config.toml
mask_prob = 0.08
inner_norm = false
beta1 = 0.8
batch_size = 256
Rows from block 5 of a small self-supervised audio encoder (BEST-RQ), named by matrix and row number. Rows with one number belong to one neuron. Each number is 500 + 40 x the weight over its row's rms, rounded and kept within 0 to 999. All counts start at 0. Numbers have three digits each. After the name is the row's rms in percent of the matrix's.
After each neuron's rows are labels from the 100 clips, of 14848, where the neuron reaches its largest size: "top examples" is what is common among them; "loudest" is the band of the loudest frequency at the time of the peak. Only what is clearly more common there than usual is listed. The data: read English sentences (LibriTTS-R).
# gate: MLP gate (model.blocks.5.mlp.gate.weight, 512x192), inputs 64-127
# fc1: MLP up (model.blocks.5.mlp.fc1.weight, 512x192), inputs 64-127
# fc2: MLP down (model.blocks.5.mlp.fc2.weight, 192x512, transposed), outputs 64-127

gate.298 109:429475442451524554492448531472543465487491486453514494421534488434489541489494524525549451508502449508493528540556423471505437511597533517509523486533505452441531490470459463519527511496491468
fc1.298 105:457465501517431557450509457530534472487513498418437457493460522483517555551533484476497562464472460496508492508522460553543542553538464528463484483549453472421528428481550503420452475453545462
fc2.298 103:427562474446547507485493495521482469496523493482498560461490516524499434479477543539464502529446467506499501480470435447490488517528438498488439483537507555477556563494526457499544442470535567
top examples: voice: male
loudest: 4000 to 8000 Hz; 2000 to 4000 Hz

gate.235 107:409516492470491484485491489469581524510547609535562500512510486525433491452532402555510500493492478392546491441511482486474475506438498483451573476498499546491521464554502517553444477537520552
fc1.235 106:560536530512428527551529450558507510514514429551520510461553466471488498459500453502459508579457528432469574484458473500514532442492463488554524472487489457504442460496468468545606507550455556
fc2.235 108:500455578469495576512525412566514515557501534535549551497537508498471498467478572458536514475481511491566408512472535483546449479564424532498501522495520461564493534491487569463521500480475505
top examples: voice: female
loudest: 4000 to 8000 Hz

gate.435 105:526523500465554427500476462465448545499451493526519497388472546469431472432566412503491439452487473442514544479528489502449465548463474486547538487482476479550508458496518505494392454517564501
fc1.435 102:495462491495468576531443552540532493506457540592482428509536513513502423509499544512575541531511519566526489454517531510483486526522571469516520501461521454455471529522498436427421470518413473
fc2.435 101:490530488480545499505536482485525519465523529542447591483466391534506488541473485491477488467456401433522525547484465393449489481462453473520519549455497584563540497526478506521468469514538549
top examples: voice: female
loudest: 4000 to 8000 Hz

gate.61 088:481524535521522506491569522551555527442511529465437501514428557519466498444504542512496441508529500502488492533483506478475469533472477490455469490497500441520549433523553471516520483519546492
fc1.61 097:497496490512553444475517496567459453498457538509473435450411463540473435478521511504484513490532438459501487501484459447520389521454529520491491515478542506433483452474527528436516514557519546
fc2.61 097:422521499478446433400458514524494508417536502465477530484414448432446523552484507508490503536508456482468534505542565501473502561500479445510474512447565465539508504529499416488485541590524541
top examples: voice: female
loudest: 250 to 500 Hz

gate.246 096:429471421467496466513480477563548487586501499567486514555540525484530456450455516511506475543507507513412487490553525474491500496497506482493553451458506482541521523511466420492594502490481501
fc1.246 090:505528514497458508558502561593540526527553494496489505457568411465483507488457497533517515569466487442497503519574495553456492545541555455460533443473529496514518474533515432595546555541468523
fc2.246 089:491564476505432524491527443487540469566512554510485408555505512481493501470472551417537427495532533514504527486520513509523531509601493532548532539508442516513484470527481495444458495529515566
top examples: voice: female
loudest: 4000 to 8000 Hz

gate.402 111:498464474511528529562422449507538530521468438492558450450538483474461520539527503460509571569498483407496445542517513509511431452540508432473519505424481520505468440537519470461487563473528527
fc1.402 110:496484496463542524521502520530456564452512511533523472479508522526462471512503512516452497425476486498500522431522520471559412481525438503505530537528470484546461473469509433505471463460519414
fc2.402 105:544554468484588479520554534483559544495474528478519502484477483579499540544488528494480553511500475430468551491484501503484520535505502519493582425589534497501520446582470525507423414496546462
top examples: voice: female
loudest: 500 to 1000 Hz

gate.199 093:526509442511454498495471545512556477439500515474474494447496434458521559480481481520464565495533425512502431558516492488535510459526591516448551466487480496425491503500489462460478511456452476
fc1.199 095:510537494539455492540528412487524482563574535499548479498537511478460503557463531495512503496463495492525494511522380553515441483443423567495505481440489522503390484459430496560504558518538553
fc2.199 095:497507422571576530506550524525523490516533484501606449525476502545531486514540455533536549506489479485522516565448519477466512559443566414399453547551521503507510480535536539508558494535547412
top examples: voice: male
loudest: 250 to 500 Hz

gate.319 097:539453446515560405449501503463512517466502501534474449432467504498527521481522533544557510500527445488412546484538466397488483471476514517566471511562490501549535501586527473488487434497514466
fc1.319 098:488522478515564515476443506528479539457499477523492467488491509573531500558487560494480452528485440498452505526457574486526428562440519480506458519470530439527460529499463497499558491478418439
fc2.319 098:515390548567523459472516499475528495486479461406508495515379586419497490523479549473461446495526449509441549526503494579554514499529565519489476478517494481554533547573481572530582456550567509
top examples: voice: female
loudest: 250 to 500 Hz

gate.53 091:511500499513448501530543455535455497508511522503506500580558578529525467457484543541591551461537547442438455544542467473530448506471446444414431493542506467565477460489526523468418461564523538
fc1.53 098:558494489488454485546538493442479486520514504485543550469530460495498500523523554439469474415537534479498434572552497467491465536542504540463506490542495524496519516494457522447479489470497474
fc2.53 098:535572449457469516506493458509548435530456519573501423556494509485472538466502537424527555519450520475492557516519513522470439472536506535534495580444527566628491497495525476491488488546396516
top examples: voice: female; the word "said"
loudest: 4000 to 8000 Hz

gate.187 104:484506488491524503462468474573542493505463629577514555475485442494514445531514592481511569530492507461549446497532420519484467495567455552499487465497513570502525482491555488463484489484532522
fc1.187 103:556539525554511430521431547487439464471551487544564487571549493501578473479499441464454528393494492522520486541512549498503491517535538548419496455481450489487479561489436452553520512506510549
fc2.187 104:537460481509379480568531498504465486506540517501537420501446487488475483446482536548464466470497551570563551529533521516505540541508497503475534506509529492506573483456502466567522528517500521
top examples: voice: female
loudest: 1000 to 2000 Hz

gate.339 100:500509506496448538552452526535522446530527548470520492521545513484459545484462522494430537468548510445502543449508573445438545501518498495473489496483515507481552482564499511553429492502478526
fc1.339 105:518508454503470477543513510493469498541484497559486485468545445537559466469530503558514596533510506531467533538533547458431468499431503532445473443540561495507476538517452530452569490533488512
fc2.339 107:451431514527485423561497470546523552465514409511480538466529481478452466501514530500491553514526502505510476551475478539559520470479470467429509459471475554489508563540548545514509537448515519
top examples: voice: female
loudest: 250 to 500 Hz

gate.499 105:484476449523530517608517521549538572477566475454514483509464506424462480500471477443484506491491456501532476554472509557498538535484554518515511502496499574552500480511512481556511452419503572
fc1.499 101:474507514512484503504477514512472467460521479540486658547460526476532412462495519457527458467503617589503517542508459588495495525482489483566455507484522486523534537553562512524478544507517502
fc2.499 105:537479450484442587494514453570508541468558513497428542504514509442487559473478479533528543457548482493475485488524517500519574434499515478530468506463540503499437551488561401444478409443495501
top examples: voice: female
loudest: 250 to 500 Hz

gate.62 094:516524472507458452459482533520455429521420506501501513501569482454467473438483488480469407564522479487480490473499540464538487535491450484586561483558520466487525454489503472521520544479535533
fc1.62 098:494472544534578499495524520510493481529476558450541448496513447546569521489534574546479545486484473526452441517578536440490543472461439472531519444539512509522607492460522559476463490451539464
fc2.62 095:485373580527552564503514529520490549492574499474511512526617475504491469528534514448511496418558541523477576460486477525559500562486539515499505522503511487464516483532560506527482431452532458
top examples: voice: female; the word "she"; the word "her"
loudest: 2000 to 4000 Hz

gate.167 104:481515559515521477492530514496506559578496513478514449479469515540428519515528437488594514515481516581558477479475538497507478479519522484546566475526493551492501535503489532521497527439469554
fc1.167 103:558533537501520549481546526511476554475490601440478518496527484495520586454459559443500465477504534526444492495504547425494523550454490504548500509582554492528466497524477473503498511504524541
fc2.167 105:544498545493484412518481464552456489512558548504532557530559539499461492422482480515463505415542429437584515495495504458507434500481470434475551559563473503501482560491440483513476508522513516
top examples: voice: male
loudest: 1000 to 2000 Hz

gate.149 094:442505531466526464466554434459484503417523554443520540597586498492486489520477570519538512525513513529508467511511545480563471515517488489523485533485499512511456500522533562522544500536466502
fc1.149 097:494468424454507469474523471532514540434516474462422520531476477540523440569509475533561575492500444501502481529505476515492505514509504488516510544494491501507509498559518506465490524537495506
fc2.149 101:452431485508568483543458525553504566543494464460476493484467498480426500539535511498577477533473558496496509461496444552552562494464474450431432482514484514479525562489456419484488530458541530
top examples: voice: male
loudest: 250 to 500 Hz

gate.63 099:507509480502486484558522485503451582546546479510529487467544559440486478515500452491520489527424571450535445487508462543471564492486512471476494532564485499464519428568489514506486506570499572
fc1.63 097:478530492522581544476452493498501434431508507402525484473502460533584517452480574464544532458515469483471455445529475497510452506524479463481461497519494521444535589483491501529451467460427470
fc2.63 097:409438546552422402501520607465567554484432514484517498436491479471457464462458508522463531502460457444435539559479468505423519470516481466502533525498508566546510442496504494490492476459507521
top examples: voice: female; the word "said"
loudest: 4000 to 8000 Hz