From a checkpoint of a small self-supervised audio encoder (BEST-RQ).
Model: 5.55M parameters, layers 12.
Data: trained on read English sentences (LibriTTS-R), 15625 training examples.
Rows from block 7 of a small self-supervised audio encoder (BEST-RQ), named by matrix and row number. Rows with one number belong to one neuron. Each number is 128 + 32 x the weight over its row's rms, rounded and kept within 0 to 255. All counts start at 0. Numbers have three digits each.
Before each neuron's rows are labels from the 100 clips, of 14848, where the neuron reaches its largest size: "loudest band" is the band of the loudest frequency at the time of the peak. Only what is clearly more common there than usual is listed. The data: read English sentences (LibriTTS-R). In brackets: how many of the 100.
# gate: MLP gate (model.blocks.7.mlp.gate.weight, 512x192), inputs 96-191
# fc1: MLP up (model.blocks.7.mlp.fc1.weight, 512x192), inputs 96-191
# fc2: MLP down (model.blocks.7.mlp.fc2.weight, 192x512, transposed), outputs 96-191

loudest band: 500 to 1000 Hz (33)
gate.274:129134185115161190124110101144111114143089178114199152194141126106148126114155144202136063136128131111097150180106096139189132158120162178106140141147104161125142078125190106163043111039120142075130079126105183110080126134122150127166155177078138168128096097156103160104142109136109151154
fc1.274:138149088158120126095119128079209143126137078159098090086106143142147145034095141162116106124152110109145105107107181120172109179084150131159105087105115097108111191158117116093097099110175033127182100108200103060188086147130103097150086136116146146149097139115135165149122079124106110190
fc2.274:137127157093099154161114078131076115120115083162137125131118167072128102120131128089118095111170123115138134081152178160143095173137136084170151146157100132153162145061133132160155107097146124185086109154103085098163135094173153142084083136114173074089160149115180133117079109170107119125

loudest band: 500 to 1000 Hz (40)
gate.90:164077102150153185080141133156078130123084147134128128146172148122170163158160153114120112068144152143097196082115167115164168134116127082102123120116077136090106089155117123104175103184143144092141165118103121125135085135157098156127153164135165150154138081061188091108145128109179121145
fc1.90:066115129096126174174052138134177119117131158128141164082153131154163125110139120168116143108192055128149157107126130157078177110083141064139127126058097117105101076097128084179082160120143140152155080080130127089148122176082167085170090130178151155097188130136105128138118119095126136055
fc2.90:138146110118176119143133131121125155137099073137092089070052118085116180132090142127148126079138157082180152125108115034163121126123085090122121170138090142060141140141161124122138133085111103129141141135134089119109114099133134127151132163134120075134099134216119167128113125217085121139

loudest band: 4000 to 8000 Hz (52)
gate.507:148088139062096152072136108149134136139148119100163102137120146097116105162206098133161151163093119150142166134124063157130148139095082124139193126126203170072107159135083079095134139131162100134141182121157137134101105097162117096131124150224118101167103130110150118063149158150151124165
fc1.507:132133133166144072090178130152091143176173103065129160087143189154139143175176103098160149112179133141126158126112122150138184127152092151162119127171144119126102116176119140106124118084135075187166159180113121148121100097100124125121127139114130087133102108107145118090105159138131174143
fc2.507:151169175025153183148105186174180087173161137132129119107040109132113138134169083160157056147156112133121139129132097109144155143086153102117088126108124070172102133138150126099106071122153105112114131157117089150141173179149091139109136125159151166166111116121151156131156168180131068125

loudest band: 250 to 500 Hz (37)
gate.456:100112115117163132114107140179145137078151123188111140144144111137121083097116132102098114158129145163122129131099092166025144182163177080181154113096122108109173120122186195081190098125112100094116189168120148088138175123068172152119114111193079052184117114159127155109118105136055107122
fc1.456:080188134177170141152123115167140112120077154145138119000155152082177140122067133089122131141138114109124074142080081110149113107157157157071100201117096152132138159154164126145102176113168098091135172159153108148127155157114141180128155093086086165054082115156131155138105102137083160112
fc2.456:140132081146156116168113123133145117124108077114085189052117136109131201102172120139108134081079111129113108146111148109074146132153105057073100143142110075144118132086064122108087125117119089138124058210095164079114157102127188111124115128186111171117165104128149111129113118156162133145

loudest band: 500 to 1000 Hz (46)
gate.316:070076115165150131137161181114158227084074119171116136130133142171060144148079081138189089116132061125100115152049117126126141121153113084142149126149139117126165085210143129097108106083137169135183097118109107116148112119098110191107143113160090104117102135115133132155128171104144114080
fc1.316:187126125105112121106092166147134084138153159125093148116059057143138123158203183140069120090097100103178108110121120110162123147079139164124083094058085158161075101121128133133163088136119059176126176104174149109104155134168183081141094124130160104149171181105172128147175144054100110161
fc2.316:095090117136130129074119065174193180124174127116187128112110134119090096143132095137206161099189072156125100106112104127095180104090058110126166167128156137118089101179141140050136093127132115109127130166142081074171107085100081191114083077127156092076125158132171129098128088125123110112

loudest band: 500 to 1000 Hz (37)
gate.31:075101067115116165177156147108135152145094140144172098153158120075109139111145102177128131168119052123161179158102112182193147130159128126150107180167166152108141099176117139136156108147167124105149133103140196162173138095164099121123133138082117140159138094120098113138110171076163167117
fc1.31:165102230168145119057142093180141129160118198084144142122185142106130101142147124113185109082137143110101085087119168201167123130138165129138128217109105089159092139104120094140130074092128167153139130204142128138093140126131076134113075175121087136080163088148111113225050119114153137087
fc2.31:115160075103132133154070172122149187156125094096121159129155131084126125151184199107154180183134106137167149079155096166161156130143113130084080133123167133125096153200150146102117108154148097106139129129078140105128151097154166150152137167093195159056130119120171145126128183149142121146

loudest band: 500 to 1000 Hz (41)
gate.353:125099153174156106128109206138182102130126186160130208115120099114105136107132108136150148092137034087127134058114125142112111172134100123148043149134129164167131115154146150149102113135120163159117120121160116151129166131145094159122155083139094144067141135101125159143094205127070194070
fc1.353:112149133171147146151096131118108184159135119104130102191119196169158172122145141145152214086074123165153113183136149114149124158108161134156127114167147117088138139101207089106160159005105050150131137129091089109071133117109115191177110155179103099135123141155087163106160153133173125163
fc2.353:139101121117113181081095065160113153154150127127096122099182066079103161136182133133102157121121167140142166132110109127112141094131130121144124106070135140079164126158143136110122129067130101105124120175138124109111120155085102132123119123159128109157109146131129148137099079164093166087

loudest band: 500 to 1000 Hz (40)
gate.104:064180164141109098120110149127127166081094083125146092156124102128076124096169046120094104159134096115123153131164167136092150155173121067170147125124117121146103128144171162158152088110094070084159119128143088127145182124103119108084081161121054099118090159114098128114101139156119107104
fc1.104:150153113157117094138143131178106058201133139170120148151098117111186167169068131100129157162192145102170145124086077138072117175105086126124159071109100133127104119119110106098116174157138124049067097102202065103124070180081068132130104126120155147071100089148117166146156106109129185140
fc2.104:097128118140110094143084191114098084118150126163106118127129113114106169134139111157114144055158083058125106129124173178103126154098104102167117128102127096194143090133129153130062140106097107059125107118134145114175175072144116145111129135132137203145140137138142099085111135119131191139

loudest band: 4000 to 8000 Hz (28)
gate.482:118092122149198126159119123177131127086128148098123146132134170140115143114089157139111146128140100134142135066133167205123176160107119105183098080106060199120083130127125114140179083106120138164140191131148113094121103190118075155044122119136148168065092110141079077110101134147074091116
fc1.482:162104104085095136157144109098133163131152153162149119116170092175128093096139109091131149071097111104110125134153169124153163134114139165115094143133174165150082056083115152115083099095128183161143126090135069127155165142117139122165131194136105098038139168154140108144180134100139103134
fc2.482:161112140175139113127151098108174093077144126117123122147151117122143137174138175137144140123167148151203139184158139164088157096135108111076107192109133146153127232136111117121134053124101129133063124132125130100131113120138175171141174119105117179088153130134133128173105070093142082029

loudest band: 500 to 1000 Hz (26)
gate.492:100137113122119162122143124129078095117149133129183102133169109079116110126084122128088105120188158084136187162178147147116149090146193070178127094133084158140137092159165117141174082091117093145176117144122113099133122090070139130118178105176146128165073162076061112116121136035121132124
fc1.492:113074146144148089132131146118136119147072117160163134149133126139134168077089142118077141086137113124123170171131063120131093131129157033112104071187121111118196084156105130149140107140118100114195122077115124129174143137093123159101089063129154157107162143156114117078135120099177140158
fc2.492:158098141144125079185111104024081138119169112076119109133108096188118142101065168130114155106154146109122104177150101070107067111123129138128084139144096065114116130090152189172127146146146169081104160069116173097134114119087075132117119182130143153097109102139184156076097138110104106122

loudest band: 1000 to 2000 Hz (28)
gate.312:083139154137123179146106114184146095158165162152185171138146139131095108142147111091047133151125108165138133177183117162112147141101177130134165173131135124122066104168112173171120139091152145116122140051190077118147124107091146122125118083163089099171117178058105092102206140079118116106
fc1.312:093073169114175087165114158109127111077162076135132124103103137156151184176102104185098144113100115122075113090092117108101110143149138100143185124101137128125206114060118072113108129112084149102129100155116176073157119101149113154144092155144103159138131068142152190142113104154118123125
fc2.312:136126147143126123107134151114154150191161101110104070192118176133142117113126087081147121121088116131155117167100082070125179099096117136077148139153125087178092136150121206094126124138118155082180187141174122109100145124105112161079114178139128107162146116099152165058181122140129112115

loudest band: 500 to 1000 Hz (29)
gate.282:096086095133108135129148119116063124106074156154133082134160102136117133174117138110127151154176108092076123159115128098091104142139150169127111094118089074119072060129080142101161101119147066101137095124128101151122129144086121130089131125080122039086058200149195105140107153141147126105
fc1.282:114116106081132165174157135150069152120121135133116138096096092122098098146129127122107175120133139138177152122127097196154128124081102127098113135170166066156066103128141134088146155178144159169157137124135129069073130120076157093098078181127184090079122149204084100108153129173175147153
fc2.282:135122089138153090051102073166168098134152099112096176168050100057122102152142166095124110126133155135123111129116140089164124113102122083095171116134121154120075176118102124113152069098139148138127123122115108129086124066112116110159150127127135093123102113164178125090117116133172101183

loudest band: 250 to 500 Hz (40)
gate.333:156108128162125138079167224102112170171093134173101119126127133129114127120047107102183145085088092133099119156126153134161094189163105159168123176104117104087119140190113171086172110151168124157147156118109142115107146140138129174154114135090139106141107193150167204121116166163149151131
fc1.333:187164141164157143087153134133219184111139166126134150096130154119114092135203127102113094119109096086190123160155120115158179106106103116125084085119117150185123090141119116170142119136073177079165138154111157134095083161088116092108128150163142073194134131146080204165088164104128110106
fc2.333:152114171138157121125133060107138140111113192196108125106103131134114126131120108107117106120131137110126159109147172169151128156092089112150118202130114076138122167159085146105156124141105184137146111142169128152158184151131081140168162095148138129176108140102118146088140057144115169155

loudest band: 1000 to 2000 Hz (35)
gate.471:115140145134111163097196168115131167117154061111169116106112163109138122191182115184185151130114084119146128141064161120123140135133108132143143118152162121096133134147078098082164127090092093113133102096114077174073131112106149203173156140137086080059086181138155161137131201131082087087
fc1.471:168128104150072148112140163113178162102125129114100142157175133128109109204113196164150122166117137123115103142120120115126121093125092113140134062067147079106113115181103151138127112131129063147125105168126122177160175096099137113120140127168144107177102154178196123104089130064166143095
fc2.471:168116111071144152197094088144104082190159112201178162087066164147161129127162112084106125098119092138138181093136123183148154179116152178163130107110098076137078182138150169161104091104115085182128121191137167030089128128137125134110149113165094104165117159108106076063138146147112129127

loudest band: 4000 to 8000 Hz (26)
gate.75:117165116125141165155119162140101139114161131129133121178088116120156104078144084217170146162117112117099188166124158136103062130144117096116116091132039123132155087169101171081140096149135100154145126113152121159117109056095148139144164133115159124188104056126153113139161130134122159134
fc1.75:079131113134124122173122142134165099103132064178161121074099052071099158086180110123141162152140138116122116097095078157120167139126152146110090107125082100167157184151151177184104057129103115109121079100148139117132085143160119090068094113181054182137135096147091095129110126110155121214
fc2.75:131144117150139128145172092105110170100172094114090121109093098095127149094158112145161127132139151075138093112127173152098139091157119101122088186091125134110104136141131077108196191145120143157133123109141061159082077159172176140159162196118118135205149182130098154101163089211093159080

loudest band: 4000 to 8000 Hz (25)
gate.470:096173105090119110066149181101149138135118099155140151091131149117127084118109115140082052129168108072113161197106153091141115130131134110097154125135151129016134047140157086074137141180125077155124107082092111110107160162079160100138130148084087118134115108119146123068165167159152142131
fc1.470:140131137127070153128134119088118137120109077119211135101095075136122126087172164195215181154164139147137117097110146113158097077104109061184075084099168098120131154123145132156113139154095138123103084134118088142210125074121079157164188146167119158186119130118134099091128113108180176090
fc2.470:188184071160158125079171122169162135148067137083097071166156137152144124107089133154085062133134120072072132169169158135071100121150118095097188101225172122101095122051073122098104164136126127147152135103139157143120141126120133212181120111126136106154134132131111126088093143112130141118

loudest band: 250 to 500 Hz (45)
gate.430:115128122097139129143094147119199226109126134182140120149102206111059124049146106171168127092112128117101096095114178137119106187125156103121137134162145107150167149166070126134100135164152154144077096145141108108129098174148120163127145154106109149049104137172080130103105129134080096129
fc1.430:103143170150073097131151094153147197127177134125093076167114122135091134134126212111169119106155141162180146127082131136095177056166061119146141186103107110100146176134118107154130140105120146078113096194157079143117172150132141148121189140120193126146105144120093093093176126175091130115
fc2.430:146102121062113168120132127068173118130126111079125122162139094176136090123111163138148124115110090109131082160058111129135142070140131145098042088108100125174151098104163165149053096095102121120129122192074179135161103171092121138168145134116161134078100083175131093161116137159116115097

loudest band: 500 to 1000 Hz (26)
gate.313:096120096079097186161083160084115193160099104094159083123131143123097163086131098141164122098104150113189137141083072207146124126131109161152082142119097125128116129187145113124096135141100135143149135134183130131110160105097089129080117118122203128082053173132104131126119149093075120118
fc1.313:191178187152080136145131132169110192132175099099116100117149118085139137117180160139157127084194133054125107058163118106088124162159111140199108133139156083105104177153086116114147155116098110090161227117155149099186124095129117132138112145124120107127100131131087108103085175183116173082
fc2.313:079126138094154123116136057088206085159077180168187171208100093167120124137085176188095126096070124155166096133099159151147101143162186152097147088098123168141188093059177140107146081137141110130142145103158082088143115181165177131116184164060135085136146077149076130131115078128109166127

loudest band: 250 to 500 Hz (32)
gate.150:129087132138140167102095129132150118093131141081139175115119155095121150094109138160088125174131135113115151148107089188062107157117144123102133107152095130170161146069168155125119113082116088153125135140085155106125180145096136122080091130147137148089086185148062149136042127152129147140
fc1.150:119073085116125132084142134078145092139113146139179123038134151085164109166138085128058084171098121136118129155136218105118112080137107100088128103102165162112136162121153090145134084179133141135111119143122166127150126088131121109114108109149101102183133078154141126135104138121255142111
fc2.150:139062174133155123099138120139126143155172141105112197101131121091092115099169133172193115104072121149108056115125194122121131093122138155134101121120123098155143142111146138176132116131084094170162120108153115119095144123128177146136177116160103076126077152158073169157121094152074115143

loudest band: 2000 to 4000 Hz (27)
gate.253:139135146149054154102185241100134171151096154143158109134117116142124164147135158120124141071133084153128131108083128154115121157170130170199114068108144144124147102142116140117139139105132085111128112144116140142095119132129111140160176120125141133094111133198134139094130238097116107140
fc1.253:161105131116125113150114065101105147119145140136109131151102109137166164057139164128114111076147159123163167131190127180079085104127146128095093157115107211117086096088093181186150096162119136106120082137101111130088121114206172096172091123098161130177120148084150099052131058180129068182
fc2.253:120133169129102166105111251114138111116138136113095101097127103141114117125121113123105119141119149158097117134085164095106135089128113128165129166112143107125130153118137101150112114155119140066129159123159117133122127139123088128145124137157097149133164111118109138114101197104121108141

loudest band: 4000 to 8000 Hz (45); 2000 to 4000 Hz (29)
gate.350:145108065113089127161090174122075067106139121118158173120119106067121088151147094115104158116168137094059139164118140176092165180154132199131114170184184125111139064216180117123129096098142132145124088087153170140126156135119132120090088145215113173132090164152135149062108114125154126149
fc1.350:137173159140160135097149129122106152118161128074175105168109147124070152078135111127175138137109148141134133091071066125159154225136126075149159132154132126160171152088112137161107118071095145169173185123140120207097166184096079079155142147092117120078119120136144097173171119155095121081
fc2.350:168063092149150137155141174124053177097100087121128124119106114139137137097093121151169158147142122074152127099124079141063158206122194161179204138104081106162112043125170088128184143138097151151122128176059183088117103118106115076071161119132128115183123180146120124147179129141108140119

loudest band: 500 to 1000 Hz (35)
gate.370:178140128088125131147135125189205172091144123144129106147143156139136116163150044124119103115112148093148137141088103149158169207163103104136129170144144140119128155085115130134100095114146092157204148078175161129099139120120100115161105152105161144171111137136123145185085128118086145088
fc1.370:132122159073142113105184121161148161100085091105161086089137144158161113095106180045168124084140142111138138180151133117147117131098124171076086093098147100124090159084106157118097116103080053122189164076169106127049165134148140107206132105088161126134121166119102174148122147169110101109
fc2.370:108133093152094099108118161079101091123135132161162107138186134067147088125130090144130067156091097126122107131135158124131135122156127089102131084091161157139115159155116114115133175146154155142089116148106124038142118174113152111117129125134096107149150051124164136150154120115098171142

loudest band: 2000 to 4000 Hz (38)
gate.110:139125157155125148083147134093138111113157138120108101200098111130196185160091081154154140096132100080143099141093081080135112143110123169119169116043124106045125111141108135040138117133117116134120171090100100176152123133102147143083113137171129140140149119139192102133134112169136130079
fc1.110:128134123123130137157116189021127154115104142138132177118147141172110140105112122156063149124125088126142081133150136106168138110138149118124127099116077126082149106210119156145124131105127136091138229132159206137083046116143136115099079173128140124144082131111164156155110140115115151146
fc2.110:123161127116105217103103110065153099154132152181120118160132103128114146131158109182128100162178130137122064197114149104124161105152140173086175111084082085104150140126099144123124070109123145132148116142067158113160120165133182148157156173143106127111099160160182142152116126170092114137

loudest band: 4000 to 8000 Hz (50)
gate.459:122076098142107092180106150124106132093092132125152149114190170169147085106098115131090060164127176095079166130117113126095154117099090146099135072129081082128143117139119125171093133073162098164161116152134109140154149054151092100160140105172109115169092151095095116092125165163115151159
fc1.459:174123123135155092143148122177159121170141111102120114136138108099097148127170158107183210127072136092141166119099106133125137122134147161172102136129171179146121111132065177141100124091167148109126083181124115123156087083077092145106078113146143103162068187146173097097115142139168105081
fc2.459:161132153123100122093076117124156103129141137211189161181122152067080132128116087096129163104062142145112182148107125122114198113121161075129101144170158195194154163145162201123050103157156088184085173130128124115102081114092184123073103156149169127170082103068181147097162139081139100115

loudest band: 500 to 1000 Hz (27)
gate.404:124141116155148162148164166084126127120178063158157162160167121112135138134118115103149090147065111146137154147142195162163164143139205116111132116130107123132143059112169105107128113124135146114131133140135148170121053149087126136113138132140164075146086150148157154147038122015165208101
fc1.404:177132088200146105110131137097143103120152121108093119176106165134150111149073094134104061172171146148112134119138162155097126128103135171169204118116107124137147040102138118114075122173134147087167156171130124127085106127112111177175117159082166140206117133122190137152109136175083140124
fc2.404:198088181070096093138195074130127103116192123110099092105070130136140142132141144130135191130117108071165111132131147138128089116150080108161121119190059138125119078107111147125145114112139147135117148110095101172152113060118098114181097139119096119129099150141133101092108126130106101125